Weights of a small contrastive audio-text model: 26041 training examples.
Rows from expert 27 of block 7 of the text encoder, named by matrix and row number. Rows with one number belong to one neuron. Each number is 500 + 25 x the weight over its row's rms, rounded and kept within 0 to 999. All counts start at 0. Numbers have three digits each. After the name is the row's rms in percent of the matrix's.
# up: expert up (text_encoder.blocks.7.mlp.up, 64x128x128), inputs 0-127
# down: expert down (text_encoder.blocks.7.mlp.down, 64x128x128, transposed), outputs 0-127
up.93 105:511482506512504518456522502491526531514488490507502474491467474546502489472555475453538479500477522479488478451507480540497481493449488507503478520504462509518576531479523502507493523511514521526508546506488582512510494523548518481546514500471504540463475480510572535509475519485508489493494543459494514499486486497478472513476491532500524491510497510513482485523497495504528514518494
down.93 091:508496499547505495504495501480517541526517526550510504438554528472516503515527490427508500494494478491525490546503507507485526501469485514476524537516504480498497500487490482483506470541475517521478486506547485505506507511471487585478502485536535490543501508515546464476468476483479531538496476481538517476470494493476503480506506491502456520512505471557479485498494489544482529480507
up.94 110:495478539519496487496477507487490443485503514521481475517529475503479502475494494522536469519426487500477501502469538446509503490517502504474526509483500503490478516478498491494497492503458512503484468488554508554504489477486500515513521478514526474460520476502470499560531472474461498491544516498531524439495502445520483459473442500480487517461504524498496504481504513552516507472455
down.94 116:497530552493528497492526496532494527529471562492548475489502482519544437525504467480502526525534499460539525473540488484542481505478542525523476492536503488549485535518503477517492506528490462506483534530518497545507493504497543508499523485477457537556498520475484513506490475506498465512483498464491505484476538494517520505466486504491523518524500539543513497499504521476496476492527
up.95 088:474490557518499479479468487487490546514508520501499502559461467517541495470499487531498489518541469511483506504500471528465504468492484502528525465518503502532507532471563524493499511511510476476513492525477477501541502467508558516492479512491497493478515490519515506507520484515541487557533566484482477519484475488483523505492558514496499510450488483463506499447464473537486514512514
down.95 079:536533507484544494465493572502472515562517525515487444502502479486538495533489527509500476503488477487504529474495471510527524478537524496494504495519468517533518506505493504494483509498496514492473510475552516458502535502487479572504459527499509531501504503504516506523513503450458506478514475517497489508503449478488496517554496513532505539495482499522493464532489463508458548524463
up.96 112:516485462520445521473492520499490532495478546501492504521477508521483556509531507503510483491458541499489487511520503502464469443532541510490484528481474538536463453472523500513475460503490516475492512466537484500502509490537504536507482514451521453477486524515485493462549491505513486461522506512497476510472497482460492485505484516456510445501503474478527528487504468501463464468515
down.96 112:478474443550471530516508499508515518499434493498472494489484475530501517474506517538474531523495504523483515502474494507546475482487470513489522542491521471510514465489534530441470494496490548510567521524527530505483506511495509518525461516473493489492435536513473478499527494524528507482507487529495528448492497464501511509505474472482528546486498493474474507527524498488481473529533
up.97 104:523501476497503510543541505497517499516510501508516528536440507487474532521484537523477503500550527533510513441503506461467516510505534507458488548503497508486473496526519489489482508527498472454500469503485511500519484498494514513510539484459476452470517508512508439510519542503505486516528520494533518484476518533485553520501540495518486516539522457494458503477532494499456516555466
down.97 109:461500482543513491492507524504492513491552496506476538527498492494522440475501544490470475458446491496482517521518531543492490503538525536513491510484500498455492498502512531509473520510541513520506514479551470515508508505509530509463495532469511470487445493519507496548509555505489481476471558511514486501472475502525485504477513498528503533491506506459448534515540519512476488491551
up.98 046:501459531498528479529547459545471457537544476537515512454507468458496527483510459542502489530514474494520484493492508490492458484507514475500475481500472463474490534519505483506511477486519485477541486517538439496465487459515528501477521497518478512481486558496486507497480490479505513478516499476509444516482486527494531485515537476495495490532497494509546538484529479478468480463478
down.98 037:498476542477524511546512506506489492546501502469484515509509525531525518513524492490490505531513503538486493499530494468523494468465445503483486497503503488431520505530505506565494535510455421528502473482500507486461505497491510450480523470519498530490529480475534502516537465497471505519469474477489498493520482507476470477510506520538512466532528511524510487535485546507518553495528
up.99 105:506513543487494510569533452465508492559476518495517482495528478540524500474531511508499533509491469469523466495501526501488512490478552520526483537496494499495475497468544515466524482522468519517485545515493489498478465513461518507502521507472487515500472470504493523551479459507522489503477521503506545481464440537483484505543515477487487465498534524498474484523534505485513507448514
down.99 106:465523518512483496495487499516499501533485487506525506466524508533463502502464504489540447496507452515449471466477470527487550523488445528485507517472529484517506465484465497493493534494491517496525512491480471517562513517490504536562496517492507493486481448509536517524517511486516481507505462445539443489527489516542495525498492512524516489461531511512493499506532497502453468502526
up.100 119:486502500503555499493492482520469493480483478502517494454486508442494499502445459531498477500530466466485480494471472494521487495529514492514485476495460486509542526517508504501480503522508513522480488452496463510515469504509519512526514510498546483511523493484492475524503505481491516487499478535538532492464429506499493482430532445548511500499533530499482533466506468468479559537488
down.100 112:500468501517485432556527449551448499537500486504527419518475500484460494510487490503516490510497497454528462496486512499486501512520480493532520496468491499509505490546494492482520497465482471454488473457505521484505501497515529532500548482526548508487512498491518499516492506527463530477489464500481509486522471498512461492531523482463511533490469495483500507503473521573502506499489
up.101 105:482488501546529455500529520446494490466502484503510500492489468447510494491460459475501519494523451459505448449504511465516478484493473513517489481494500481522504548502492491501488497497506533488504504432488517497504503501488509497469482524522504472503503552517517529493477481484505550488477442535482495521456500481479518508492527495486481462515479538520533502498544501568488508482453
down.101 097:503503571473532470524475451472500540473511514464473481495455506503532471494459499514514497523503504504487488515522508489504466501512519528513494501465496497460498486531517462480525520471521459470477501540479522427470505518513470530492505513500492478504572520499514533471488504483485510507510495462506498508435497527497527497496472490485539469522518498481485529548474538519518502544483
up.102 090:496455497523461502502504534495500512495511536462480470482478473522519570470497442496509515487473540500540460517557508511518520523494496475487479481561515479525511493488511548512533474534489496500492549511495492507462481506481508540513480447516502517514495495489491525510457522499486478485524502498549490486533439510496509500546505510524514511505479456507517489509552512475541520524499
down.102 086:491530523508481488489565516522468505476523528502524518507554510466516486506484511468487523531513478508492505495509459482508517493479500547458467542524495518515545507437479486532504492500521485482514485464468515494513493549536496541503541520490490534517466459468507512501484483525528506490479493474517445513517517492508522523509525503468488489431494499498532501538544507558472488486517
up.103 121:415501480449526530496505521469491541515462539511525506501471477527472506503499431488478542459514500497505502492486480474506480546497512514481530456504451474515462549488504543486498502501528479484520487560497493500504519526533484519490487490505509470517467511496522501506499518509501504515524460449490491492496526539490497465508488455534483493459473486513539486479497502503490479491544
down.103 122:513516526517501511465480480507509529517530551511475513491562487445503526481513485507491497506564470485517544534488551482526516500500571508467530478503520479522513530527505501535546514529493530528461493490479515469487480530466509532516507448531502516503538475498527462506504485513514463499491486510494490482471526531482489501505517461513495531524516471504539478506533512457511520525480