{"model": "contrastive audio-text model", "dataset": "short read English sentences (LibriTTS-R)", "train_examples": 26041, "time_shift_ms": 50, "n_mels": 80, "hop_length": 160, "input": "log_mel", "spec_augment": true, "win_length": 512, "tokenizer": "word", "vocab_size": 5132, "loss": "sigmoid", "embed_dim": 256, "encoder_arch": "transformer", "encoder_norm": "layernorm", "encoder_norm_position": "pre", "encoder_activation": "gelu", "encoder_head_dim": 16, "encoder_fused_qkv": true, "encoder_bias": "qkv", "encoder_qk_norm": false, "encoder_parallel_block": false, "encoder_moe": "soft", "encoder_num_experts": 4, "encoder_moe_every": 1, "encoder_expert_mlp_ratio": 2, "encoder_slots_per_expert": 2, "encoder_shared_expert": false, "encoder_subsampling": 4, "encoder_layers": 16, "encoder_width": 192, "encoder_positions": "relative_bias", "encoder_pooling": "class_token", "text_encoder_causal": false, "text_encoder_width": 128, "text_encoder_layers": 10, "text_encoder_norm": "rmsnorm", "text_encoder_norm_position": "pre", "text_encoder_activation": "gelu", "text_encoder_mlp_ratio": 4, "text_encoder_head_dim": 48, "text_encoder_fused_qkv": false, "text_encoder_bias": "all", "text_encoder_qk_norm": true, "text_encoder_parallel_block": false, "text_encoder_dropout": 0.05, "text_encoder_inner_norm": true, "text_encoder_moe": "top_k", "text_encoder_drop_path": 0.05, "text_encoder_num_experts": 64, "text_encoder_moe_every": 2, "text_encoder_expert_mlp_ratio": 1, "text_encoder_experts_per_token": 1, "text_encoder_shared_expert": false, "text_encoder_positions": "rope", "residual_init": "none", "optimizer": "muon", "muon_scale": "original", "learning_rate": 0.016, "momentum": 0.98, "nesterov": true, "orthogonalizer": "newton_schulz_5", "adamw_lr_other_params": 0.0011, "cautious_weight_decay": true, "ema_decay": 0.999, "max_steps": 14000, "batch_size": 256, "epochs": 137.6, "lr_schedule": "cosine", "final_lr_fraction": 0.01, "warmup_steps": 1400, "weight_decay": 0.01, "adamw_weight_decay_other_params": 0.05}
Rows from block 5 of the text encoder of a small contrastive audio-text model, named by matrix and row number. Rows with one number within an expert belong to one neuron, the router's apart. Each number is 50 + 15 x the weight over its row's rms, rounded and kept within 0 to 99. All counts start at 0. After the name is the row's rms in percent of the matrix's.
After each expert's rows are labels from the 100 texts, of 14848, where the router gives the expert most weight on average: "fires on" is the input token at the peak. Only what is clearly more common there than usual is listed. The data: short read English sentences (LibriTTS-R).
# router: router (text_encoder.blocks.5.mlp.router.weight, 64x128, trained with AdamW), inputs 0-127
# up: expert up (text_encoder.blocks.5.mlp.up, 64x128x128), inputs 0-127
# down: expert down (text_encoder.blocks.5.mlp.down, 64x128x128, transposed), outputs 0-127

# expert 27
router.27 102:52 53 53 46 52 52 41 31 66 70 33 39 43 44 58 55 42 81 46 38 48 59 21 30 47 49 74 73 50 65 35 47 71 44 76 62 31 57 77 36 43 24 44 60 87 47 33 57 76 58 63 76 72 46 29 61 38 67 45 42 19 72 55 27 37 48 37 40 58 61 67 55 61 29 77 74 49 64 72 40 31 74 54 45 62 57 48 53 40 54 33 60 48 51 49 27 38 61 64 48 47 26 58 52 23 41 52 49 29 27 27 34 44 68 56 44 60 26 54 85 60 38 44 62 51 41 69 55
up.0 108:71 45 40 51 60 46 42 60 78 70 45 64 49 43 46 51 59 58 25 48 25 56 47 51 56 66 29 49 48 30 44 76 41 34 54 59 45 54 72 53 71 44 31 52 67 40 45 84 55 42 68 44 72 39 55 67 53 42 76 61 46 59 49 34 55 53 31 59 50 53 50 43 68 38 30 33 29 57 34 48 55 52 51 32 48 59 27 70 51 54 68 60 39 56 40 58 12 53 58 38 39 47 50 76 55 52 34 44 43 36 69 26 71 28 59 21 30 81 64 67 32 79 55 43 99 28 29 59
down.0 103:61 40 78 56 45 46 58 55 23 36 60 41 55 59 58 35 28 60 31 45 48 69 24 47 59 54 26 39 62 65 38 33 63 53 41 60 61 90 53 63 51 81 45 36 33 33 40 49 54 47 55 67 48 43 16 52 37 40 74 34 55 40 84 44 50 48 57 37 75 50 52 29 84 61 36 67 41 28 74 08 59 73 51 49 36 63 37 85 62 73 51 51 60 43 43 70 67 43 46 67 49 49 37 63 52 39 21 61 35 53 71 52 36 46 54 54 43 78 40 55 66 60 46 39 35 48 62 46
up.1 102:46 33 55 56 48 35 28 26 47 49 64 48 32 37 60 43 83 46 83 63 65 51 51 40 82 69 63 59 63 30 59 44 14 41 45 69 64 26 69 61 58 53 34 78 49 50 57 65 41 57 56 50 82 63 40 74 22 33 65 22 53 65 48 61 64 53 54 45 65 53 20 57 30 36 50 52 39 58 55 41 32 72 69 42 41 31 58 02 56 25 28 55 70 47 52 71 72 55 47 62 31 50 74 46 63 48 25 57 50 46 52 60 47 45 63 52 31 57 49 61 65 58 50 59 59 35 57 48
down.1 100:43 30 37 62 56 78 62 58 44 40 62 76 36 56 23 75 31 36 43 28 55 54 51 51 37 62 54 35 48 38 50 68 61 82 25 54 28 69 52 55 50 30 44 37 63 40 52 65 46 54 63 67 19 41 50 63 26 34 56 59 36 50 59 45 72 68 41 41 35 38 56 67 52 53 39 55 13 54 56 72 52 32 48 39 41 61 64 61 44 49 28 47 51 30 65 49 46 38 45 61 37 91 77 43 64 44 44 45 53 36 64 52 45 29 00 54 81 25 49 41 30 61 42 53 65 48 64 49
fires on: "i"

# expert 62
router.62 098:50 23 59 63 46 46 35 33 59 53 43 51 61 57 67 42 38 62 74 42 51 58 78 30 63 28 27 38 71 20 76 71 36 52 18 48 25 47 52 72 69 55 48 28 53 59 38 82 44 66 30 47 60 50 65 38 52 35 25 50 61 76 74 43 52 56 41 56 46 60 71 77 72 38 39 65 41 69 39 48 70 47 61 77 82 68 58 49 38 29 31 36 65 44 30 42 54 48 56 69 41 62 42 63 57 34 54 50 46 45 25 59 43 24 50 76 64 61 53 26 56 62 54 32 64 54 53 35
up.5 108:64 45 63 51 28 69 59 64 37 30 34 48 70 59 56 60 23 47 71 72 43 71 68 65 52 42 55 47 68 60 59 51 21 56 31 24 32 40 65 60 64 74 36 28 48 60 36 76 53 68 36 49 19 44 31 40 56 57 68 84 52 38 51 53 57 45 29 40 71 56 47 43 70 78 45 38 45 59 27 36 66 58 63 42 71 53 76 41 38 41 60 70 58 79 66 25 49 54 82 71 46 50 61 61 37 43 31 50 38 83 61 30 27 62 59 49 51 54 52 67 57 72 58 58 55 64 59 49
down.5 116:77 80 41 36 51 55 41 52 46 56 03 42 46 12 67 45 43 31 41 66 41 74 57 68 49 59 29 62 67 56 35 61 55 32 35 67 57 54 54 52 59 49 51 78 65 37 67 61 41 43 64 44 57 27 55 68 48 55 70 45 40 70 49 40 53 50 82 47 51 23 42 37 42 26 61 66 67 35 37 16 54 36 59 80 59 38 49 41 51 04 27 54 34 65 47 43 36 41 37 29 29 39 33 52 60 63 45 71 31 40 41 60 66 57 50 47 57 51 53 51 62 47 48 44 59 74 52 24
up.6 094:37 61 43 60 50 37 45 61 54 29 41 78 54 58 54 52 23 48 31 68 54 34 43 50 47 74 61 68 55 25 60 39 36 28 79 52 57 33 62 22 72 63 48 27 58 52 43 35 40 44 51 59 68 52 59 65 74 57 11 65 59 51 11 58 83 46 54 62 48 26 12 75 30 60 44 40 68 53 46 75 53 54 17 66 15 69 59 56 49 57 38 38 64 48 64 49 53 47 59 52 57 72 34 53 74 27 53 34 59 39 60 54 51 65 51 35 35 57 44 38 26 43 60 35 55 45 56 41
down.6 096:39 55 40 55 67 38 71 48 38 48 36 60 40 50 15 40 44 47 50 49 57 63 59 73 36 53 47 58 48 58 52 30 53 33 63 60 30 62 23 36 65 42 64 50 63 59 71 49 74 54 43 49 56 36 51 63 44 58 58 67 15 63 37 75 68 43 24 58 66 48 27 71 61 25 39 78 63 42 32 65 34 44 37 50 47 51 34 75 67 91 62 68 64 56 31 67 62 62 51 44 48 50 46 24 23 65 82 25 53 56 55 44 58 76 38 39 56 72 47 34 55 30 68 49 22 76 42 40
fires on: "she"

# expert 12
router.12 110:37 33 71 58 50 60 37 58 76 47 45 56 58 59 46 64 61 64 58 53 30 55 43 70 54 49 32 50 67 35 29 66 30 36 54 18 21 61 40 39 58 73 52 49 57 50 54 57 17 25 47 24 72 56 73 40 57 56 33 41 64 48 54 60 56 70 66 17 28 45 60 34 61 42 68 45 47 46 42 61 57 61 47 73 76 64 81 70 54 35 47 38 49 55 74 58 42 66 66 34 50 77 43 37 74 22 36 44 47 70 39 61 55 32 32 42 31 45 32 42 42 50 52 57 78 74 19 66
up.0 107:40 51 78 33 34 51 39 45 52 52 50 45 53 70 62 47 31 47 26 58 55 71 71 99 35 67 30 47 42 46 42 34 19 40 63 09 38 73 48 47 58 49 42 54 86 43 41 48 75 65 55 29 54 15 57 51 32 57 62 75 45 66 70 52 56 43 75 33 36 49 41 46 76 42 36 24 40 60 33 47 62 38 59 47 34 65 57 71 52 49 40 74 46 69 37 60 70 54 51 02 52 35 62 44 44 64 54 57 51 43 57 53 40 47 58 52 45 51 41 65 55 35 59 55 43 37 31 48
down.0 099:68 44 44 58 19 29 47 53 55 49 55 65 47 61 48 40 47 51 62 40 50 41 29 40 47 22 52 42 63 56 53 45 66 87 59 56 38 45 42 56 37 73 71 36 61 73 27 62 56 59 16 59 52 35 30 36 67 55 44 76 77 34 51 52 56 56 54 27 56 50 35 52 26 73 74 61 65 76 50 44 53 29 43 38 30 68 54 51 42 39 28 47 74 29 63 05 34 81 58 58 26 43 64 62 32 44 64 51 71 32 54 48 26 46 59 47 55 30 72 61 45 57 63 52 49 22 65 40
up.1 094:60 34 33 38 41 57 30 34 32 79 54 59 88 43 27 41 67 14 51 40 32 51 41 57 48 36 43 64 44 63 31 48 53 48 26 55 68 83 34 58 29 61 29 69 46 46 16 44 41 30 39 76 57 28 72 55 49 68 60 52 21 59 45 59 54 51 63 38 79 55 40 47 59 15 65 55 71 49 79 40 69 76 47 39 32 31 61 39 34 41 54 56 41 77 52 48 57 39 71 59 67 40 46 45 57 68 65 61 61 47 48 49 46 43 53 46 45 64 72 26 48 42 59 33 29 64 55 43
down.1 104:55 38 61 32 48 45 09 47 37 59 28 42 48 55 48 59 41 47 37 84 54 45 34 22 41 37 58 42 76 51 50 49 39 35 61 25 49 59 46 17 72 38 61 35 35 57 78 44 54 60 37 55 62 68 55 44 43 68 30 89 61 69 43 08 78 59 28 57 49 57 52 62 37 36 68 63 81 64 38 72 56 35 60 61 54 52 64 50 47 35 36 47 59 67 60 62 58 65 78 45 47 51 58 48 49 19 74 27 59 37 59 39 25 48 41 50 62 61 32 67 43 48 32 59 42 47 68 42
fires on: "you"

# expert 21
router.21 099:38 52 39 61 67 32 49 65 52 62 51 67 49 33 37 75 44 39 48 12 59 69 35 63 62 56 67 43 48 46 70 45 37 35 27 48 67 48 38 63 50 55 68 68 40 35 72 56 74 40 62 61 18 34 50 60 44 19 59 58 47 39 69 74 29 48 48 63 65 52 70 34 51 71 58 29 32 36 50 27 40 40 59 53 33 81 63 52 44 65 58 65 53 38 70 68 65 50 48 20 46 58 43 58 60 43 66 61 62 87 72 70 61 55 57 25 48 51 38 55 41 59 84 59 60 91 56 57
up.0 118:73 79 62 63 72 58 47 46 25 39 69 44 56 74 42 59 50 55 37 33 53 55 49 27 51 64 40 49 68 70 30 70 30 79 26 50 25 26 22 18 54 47 51 10 47 54 42 73 43 42 60 15 59 53 30 63 64 55 52 54 61 74 40 46 50 63 30 40 33 45 70 41 45 42 22 61 44 46 61 55 58 53 28 38 66 46 67 61 43 42 56 17 29 80 62 56 62 47 59 55 27 38 45 62 67 71 48 43 30 45 53 70 48 42 31 70 53 46 44 27 52 72 52 54 50 57 43 53
down.0 115:62 45 49 45 60 56 53 50 54 38 52 62 35 58 24 67 36 39 52 57 43 52 73 44 44 48 51 39 24 49 74 79 63 65 74 22 36 52 27 42 72 68 30 69 70 68 31 51 65 57 28 79 44 53 65 28 76 44 29 45 55 48 27 75 51 64 43 67 44 37 58 37 36 47 47 50 70 82 51 37 34 62 61 24 45 54 61 54 45 51 44 49 43 59 46 14 55 51 78 40 82 27 52 47 38 48 57 51 75 53 49 46 47 36 67 46 51 47 71 36 54 71 49 63 64 94 37 24
up.1 101:18 48 37 66 55 88 46 42 43 41 40 59 49 61 62 65 29 55 69 26 32 36 45 42 55 47 68 50 51 81 69 68 60 42 34 27 48 58 39 47 58 52 70 36 27 59 23 61 47 45 22 55 53 30 80 56 49 43 73 40 42 55 34 40 38 17 47 52 44 55 49 54 56 40 48 38 53 35 47 46 42 60 51 65 53 47 70 48 91 62 61 70 47 61 81 30 61 41 60 28 57 75 49 62 24 29 55 42 69 84 39 69 23 56 57 48 39 75 40 42 56 42 52 30 23 42 51 58
down.1 108:45 52 45 56 46 61 45 44 57 67 67 10 59 45 54 51 58 55 62 62 42 50 48 51 22 40 66 38 59 39 30 57 60 18 52 41 59 57 18 24 66 72 85 99 39 50 34 45 63 60 50 83 58 27 56 17 54 61 73 65 55 46 45 71 52 42 56 65 50 49 52 62 20 50 75 59 47 33 36 46 71 60 53 45 63 26 56 47 51 27 49 24 49 49 64 67 54 47 36 38 34 52 23 47 43 61 33 73 42 44 53 60 56 46 69 49 47 45 52 45 41 39 64 46 63 71 58 33
fires on: "it"

# expert 11
router.11 107:61 81 47 42 48 33 57 41 40 59 25 59 57 62 45 72 40 44 59 47 67 38 69 50 63 41 55 31 27 61 43 43 39 67 44 69 62 48 38 21 61 51 56 51 31 42 61 38 36 35 56 60 79 82 66 51 41 62 50 47 44 42 63 52 40 51 41 43 31 20 63 44 54 72 77 39 46 44 64 54 46 69 38 35 76 30 56 38 79 62 40 70 46 80 57 34 61 16 56 37 48 36 46 46 45 48 47 44 66 34 70 47 22 45 75 41 52 80 66 71 45 23 71 46 74 69 38 16
up.0 074:47 39 61 69 47 68 52 53 41 33 78 76 75 38 30 54 38 25 29 56 82 65 41 54 49 56 48 49 43 18 29 75 17 32 47 53 63 70 47 61 52 72 49 88 65 59 37 49 45 50 55 63 49 67 37 40 28 41 46 84 60 52 43 50 71 42 45 52 34 28 56 34 61 39 44 57 57 65 59 66 64 53 58 54 52 53 26 59 41 39 61 67 66 49 60 24 52 58 46 51 69 46 47 60 35 52 33 55 60 31 43 77 45 55 72 32 54 41 54 75 78 19 36 63 20 57 32 31
down.0 067:37 69 35 40 71 46 40 44 32 59 51 64 54 27 51 39 39 47 31 37 55 53 77 60 47 49 45 66 38 33 27 25 39 26 47 70 32 55 63 56 74 50 75 15 53 51 56 45 33 64 41 48 27 40 83 56 61 42 32 32 64 41 63 53 36 37 54 34 39 50 31 31 42 28 38 59 66 63 77 51 45 45 58 36 72 30 49 95 58 41 74 55 40 46 44 58 16 54 52 35 48 49 73 37 52 45 29 39 25 32 66 54 50 55 55 31 39 31 27 49 51 53 51 78 42 44 27 73
up.1 098:21 62 58 45 35 55 52 38 65 83 49 53 44 63 30 65 65 23 68 30 54 54 57 45 29 65 41 29 38 73 71 46 58 47 57 24 51 73 49 41 52 20 47 82 66 50 43 36 50 32 37 57 48 71 58 47 41 43 47 43 30 40 68 57 67 72 46 33 42 20 75 22 53 53 25 40 46 44 69 64 51 26 57 37 31 48 79 59 49 47 43 68 57 41 45 39 64 43 58 45 41 47 54 60 48 40 26 48 26 18 52 33 34 36 59 38 57 43 28 40 60 73 38 36 90 43 45 31
down.1 098:52 59 66 53 44 46 53 81 00 27 45 54 62 40 52 19 24 79 20 27 49 48 49 51 35 73 37 78 41 58 37 54 48 49 43 50 27 60 61 35 20 42 46 14 30 38 68 40 52 25 45 41 53 51 34 41 43 68 61 37 65 58 42 64 50 66 25 77 33 22 30 58 68 53 26 49 57 50 56 53 56 61 28 45 55 60 37 64 47 60 46 53 88 52 62 60 63 57 43 44 51 55 41 32 29 68 35 50 53 54 35 28 57 78 46 43 53 48 44 53 43 23 46 58 44 53 36 61
fires on: "no"; "not"

# expert 40
router.40 099:15 50 63 53 36 36 29 77 45 70 45 54 53 40 49 31 33 57 25 30 75 62 58 63 56 70 62 36 43 67 53 71 21 53 36 32 31 83 31 70 62 43 57 44 33 51 56 35 54 61 51 77 66 47 39 37 39 57 66 61 57 70 31 60 35 41 60 39 57 45 68 50 33 44 42 36 38 57 57 35 43 55 39 16 43 30 57 27 48 56 30 46 33 34 80 63 45 36 51 26 56 77 53 69 51 52 44 40 44 58 25 31 54 26 73 42 24 64 39 31 52 46 40 35 20 60 66 51
up.6 099:30 66 51 47 55 76 32 51 47 46 64 62 22 50 36 28 39 73 45 35 33 63 21 52 52 21 30 30 48 60 72 23 46 70 58 25 46 13 66 50 26 24 49 55 41 55 49 17 33 37 54 36 32 36 31 71 41 45 41 41 56 71 79 57 52 60 41 49 64 50 53 40 41 75 58 43 52 54 72 59 63 52 42 25 25 45 73 63 61 58 47 58 58 51 80 33 63 67 56 12 70 53 52 45 57 41 43 38 57 62 48 37 49 48 45 38 54 41 49 57 43 82 41 58 40 35 43 29
down.6 100:21 55 51 71 62 24 52 71 36 29 38 87 42 66 40 32 54 40 38 48 32 69 61 71 57 44 59 57 73 37 65 45 57 50 53 33 58 29 50 53 56 74 43 59 61 69 62 44 40 53 53 43 72 66 07 78 49 68 56 73 38 51 57 66 44 58 40 49 58 60 55 45 70 66 48 66 68 72 64 34 33 65 52 52 48 29 61 43 71 55 43 59 65 40 85 44 46 70 50 76 52 68 66 19 60 56 72 34 46 47 56 58 47 61 33 55 77 35 57 77 52 69 34 66 48 48 23 59
up.7 102:34 54 82 45 32 64 46 49 60 53 39 59 39 47 56 63 50 59 64 58 47 55 59 50 31 43 37 67 71 52 51 48 36 45 71 20 25 89 20 47 56 40 61 28 52 70 55 61 17 44 61 38 42 47 36 54 51 55 36 72 62 63 40 27 76 56 36 53 80 57 12 69 49 40 19 43 41 61 63 28 53 54 59 46 61 72 69 52 45 49 62 56 77 62 47 75 67 45 53 40 53 34 78 64 47 64 32 55 55 57 51 10 53 41 67 57 48 24 49 60 62 45 53 27 41 38 21 48
down.7 117:47 33 52 42 74 56 75 62 52 51 65 68 55 26 82 54 31 50 65 40 37 37 54 79 57 53 56 67 45 59 41 42 48 58 41 67 47 72 44 31 29 43 65 54 38 66 72 41 42 36 53 46 55 28 28 58 44 53 77 34 70 53 49 43 54 60 44 45 46 45 23 59 38 63 47 38 57 41 52 37 54 63 58 99 47 68 32 60 47 49 34 45 81 59 00 26 45 18 33 61 54 65 44 68 51 45 49 52 56 62 68 37 50 52 68 49 64 66 38 55 85 54 82 54 56 50 51 43
fires on: "was"

# expert 39
router.39 114:65 46 48 31 61 92 71 54 28 26 46 23 43 74 60 58 70 22 68 37 37 65 45 54 61 72 35 69 37 57 42 54 46 71 38 34 48 46 45 57 39 70 41 40 51 38 47 37 74 29 42 43 41 40 57 61 48 56 68 40 47 34 49 31 35 63 69 49 46 23 36 58 45 41 30 27 24 42 29 50 29 66 55 60 52 40 37 70 43 75 73 54 31 68 45 32 77 70 54 48 34 36 56 57 45 62 21 66 69 41 76 56 22 41 44 57 25 44 53 60 45 72 36 77 47 55 52 59
up.0 074:55 44 51 54 52 52 45 55 38 59 64 52 58 83 48 67 58 38 48 55 50 58 60 67 66 32 69 56 31 42 68 27 34 56 48 52 11 40 41 78 68 37 56 55 68 60 27 44 20 73 22 57 50 70 51 71 42 64 66 62 45 19 21 46 58 97 72 50 51 53 38 63 39 32 41 51 70 48 73 66 33 55 63 50 40 45 21 46 55 37 60 61 19 54 38 48 54 46 56 40 51 68 30 38 63 51 49 29 22 70 63 30 49 39 49 75 39 45 63 51 34 62 56 30 58 40 41 72
down.0 068:32 46 53 49 66 67 20 62 56 45 57 64 52 42 37 52 76 46 64 56 25 34 72 50 41 65 42 63 34 51 49 53 85 16 71 55 61 48 36 61 53 45 68 54 43 39 45 51 48 24 42 71 11 65 69 37 57 73 41 29 68 32 29 43 55 64 63 46 38 57 34 47 55 62 46 24 28 45 47 53 39 42 22 52 48 53 81 41 60 47 36 76 61 53 63 57 27 58 60 48 29 37 60 63 41 52 34 31 78 48 94 53 63 38 12 54 62 38 50 44 59 60 65 49 53 41 52 71
up.1 119:76 61 30 40 21 38 41 99 39 42 40 36 47 49 63 36 55 57 54 67 28 49 59 35 43 67 50 62 94 58 36 42 75 20 56 59 36 91 57 27 55 51 62 47 39 68 51 50 56 43 71 33 38 51 35 54 44 66 58 45 55 38 57 46 67 32 55 22 43 54 60 44 29 51 56 50 79 33 19 29 39 52 54 40 54 47 46 68 42 18 43 39 53 47 39 64 28 67 57 55 56 47 46 63 45 40 51 49 36 52 36 43 40 31 51 71 53 62 25 52 55 45 63 27 66 63 51 66
down.1 112:29 48 52 26 75 47 82 37 31 74 45 36 46 58 56 53 49 62 54 40 71 50 34 25 35 67 27 59 39 43 65 29 19 68 66 46 41 24 43 59 31 66 69 40 70 66 64 29 39 30 37 49 34 54 80 69 59 46 58 46 51 50 57 51 72 62 37 50 58 59 44 57 56 64 45 30 37 12 52 50 44 47 60 66 43 28 41 50 51 56 48 33 34 50 38 76 52 65 27 69 41 38 39 37 58 51 25 52 75 71 81 61 47 56 51 27 43 43 54 82 59 39 37 52 80 25 56 60
fires on: "<end>"

# expert 19
router.19 072:70 37 58 66 67 63 57 45 45 37 62 49 69 73 53 50 39 58 59 24 34 33 39 59 56 15 62 65 54 37 62 62 39 81 33 39 43 50 47 67 46 77 47 55 44 61 63 36 77 74 51 71 53 55 52 29 63 37 69 58 40 37 36 60 37 44 52 51 36 61 36 48 26 61 52 66 34 35 42 60 62 64 33 53 42 55 33 48 51 65 60 41 36 34 62 60 67 31 44 34 67 72 66 32 69 76 65 32 62 86 10 30 59 30 70 82 50 58 73 68 56 73 52 56 51 45 68 60
up.0 125:62 36 28 63 42 55 52 02 45 68 58 79 49 61 37 66 74 71 22 54 36 66 46 50 13 43 43 61 49 36 62 36 32 66 49 49 56 61 48 87 66 70 47 43 72 58 55 60 59 59 48 37 56 61 57 59 70 00 40 58 46 47 70 60 51 49 71 47 51 66 44 38 38 45 63 42 27 43 43 24 61 55 80 47 48 43 68 54 32 19 52 56 61 48 73 25 40 58 58 45 57 68 46 48 29 43 61 51 53 63 56 58 58 51 43 31 69 50 76 62 43 50 27 48 58 40 33 73
down.0 126:54 39 42 42 42 53 33 50 53 42 58 30 71 26 42 60 69 30 42 52 60 44 64 54 75 57 58 64 55 37 62 32 29 52 50 36 54 53 34 49 46 40 55 33 25 40 52 66 00 58 41 18 70 24 31 47 52 27 60 54 52 78 34 37 44 58 48 33 38 44 33 26 55 49 26 34 49 48 49 48 45 67 64 59 79 54 58 55 62 46 59 84 30 40 49 57 48 41 32 44 41 35 62 23 72 48 48 70 60 36 70 59 39 64 51 35 30 68 35 43 57 75 59 23 63 76 44 73
up.1 032:53 48 47 60 79 55 53 57 60 42 63 38 71 56 46 31 62 49 85 57 67 38 82 79 52 68 43 79 57 61 18 45 45 40 49 24 29 62 14 31 64 29 58 44 56 30 57 29 48 58 33 77 36 68 80 55 72 57 67 36 56 46 68 70 64 26 39 54 68 71 50 42 58 59 54 47 66 46 68 41 63 30 42 48 37 51 31 50 39 47 52 62 50 38 42 42 43 53 58 58 69 78 55 53 24 38 36 42 59 49 71 34 57 63 88 60 43 58 47 54 46 52 50 73 43 77 70 63
down.1 031:65 48 47 47 33 55 72 45 62 55 71 53 69 48 34 22 47 52 66 45 27 57 30 55 38 28 61 55 51 28 49 70 49 33 78 54 22 69 27 55 67 54 48 01 56 49 67 52 60 41 71 52 10 55 70 60 47 42 34 44 55 23 62 38 86 44 48 69 36 59 50 34 25 49 50 58 37 54 57 45 41 86 48 32 71 57 33 70 51 15 43 55 60 56 52 55 32 68 66 45 63 61 38 63 64 59 46 76 75 54 71 72 46 50 55 71 52 48 41 67 34 49 55 51 49 43 51 52
fires on: "the"; "did"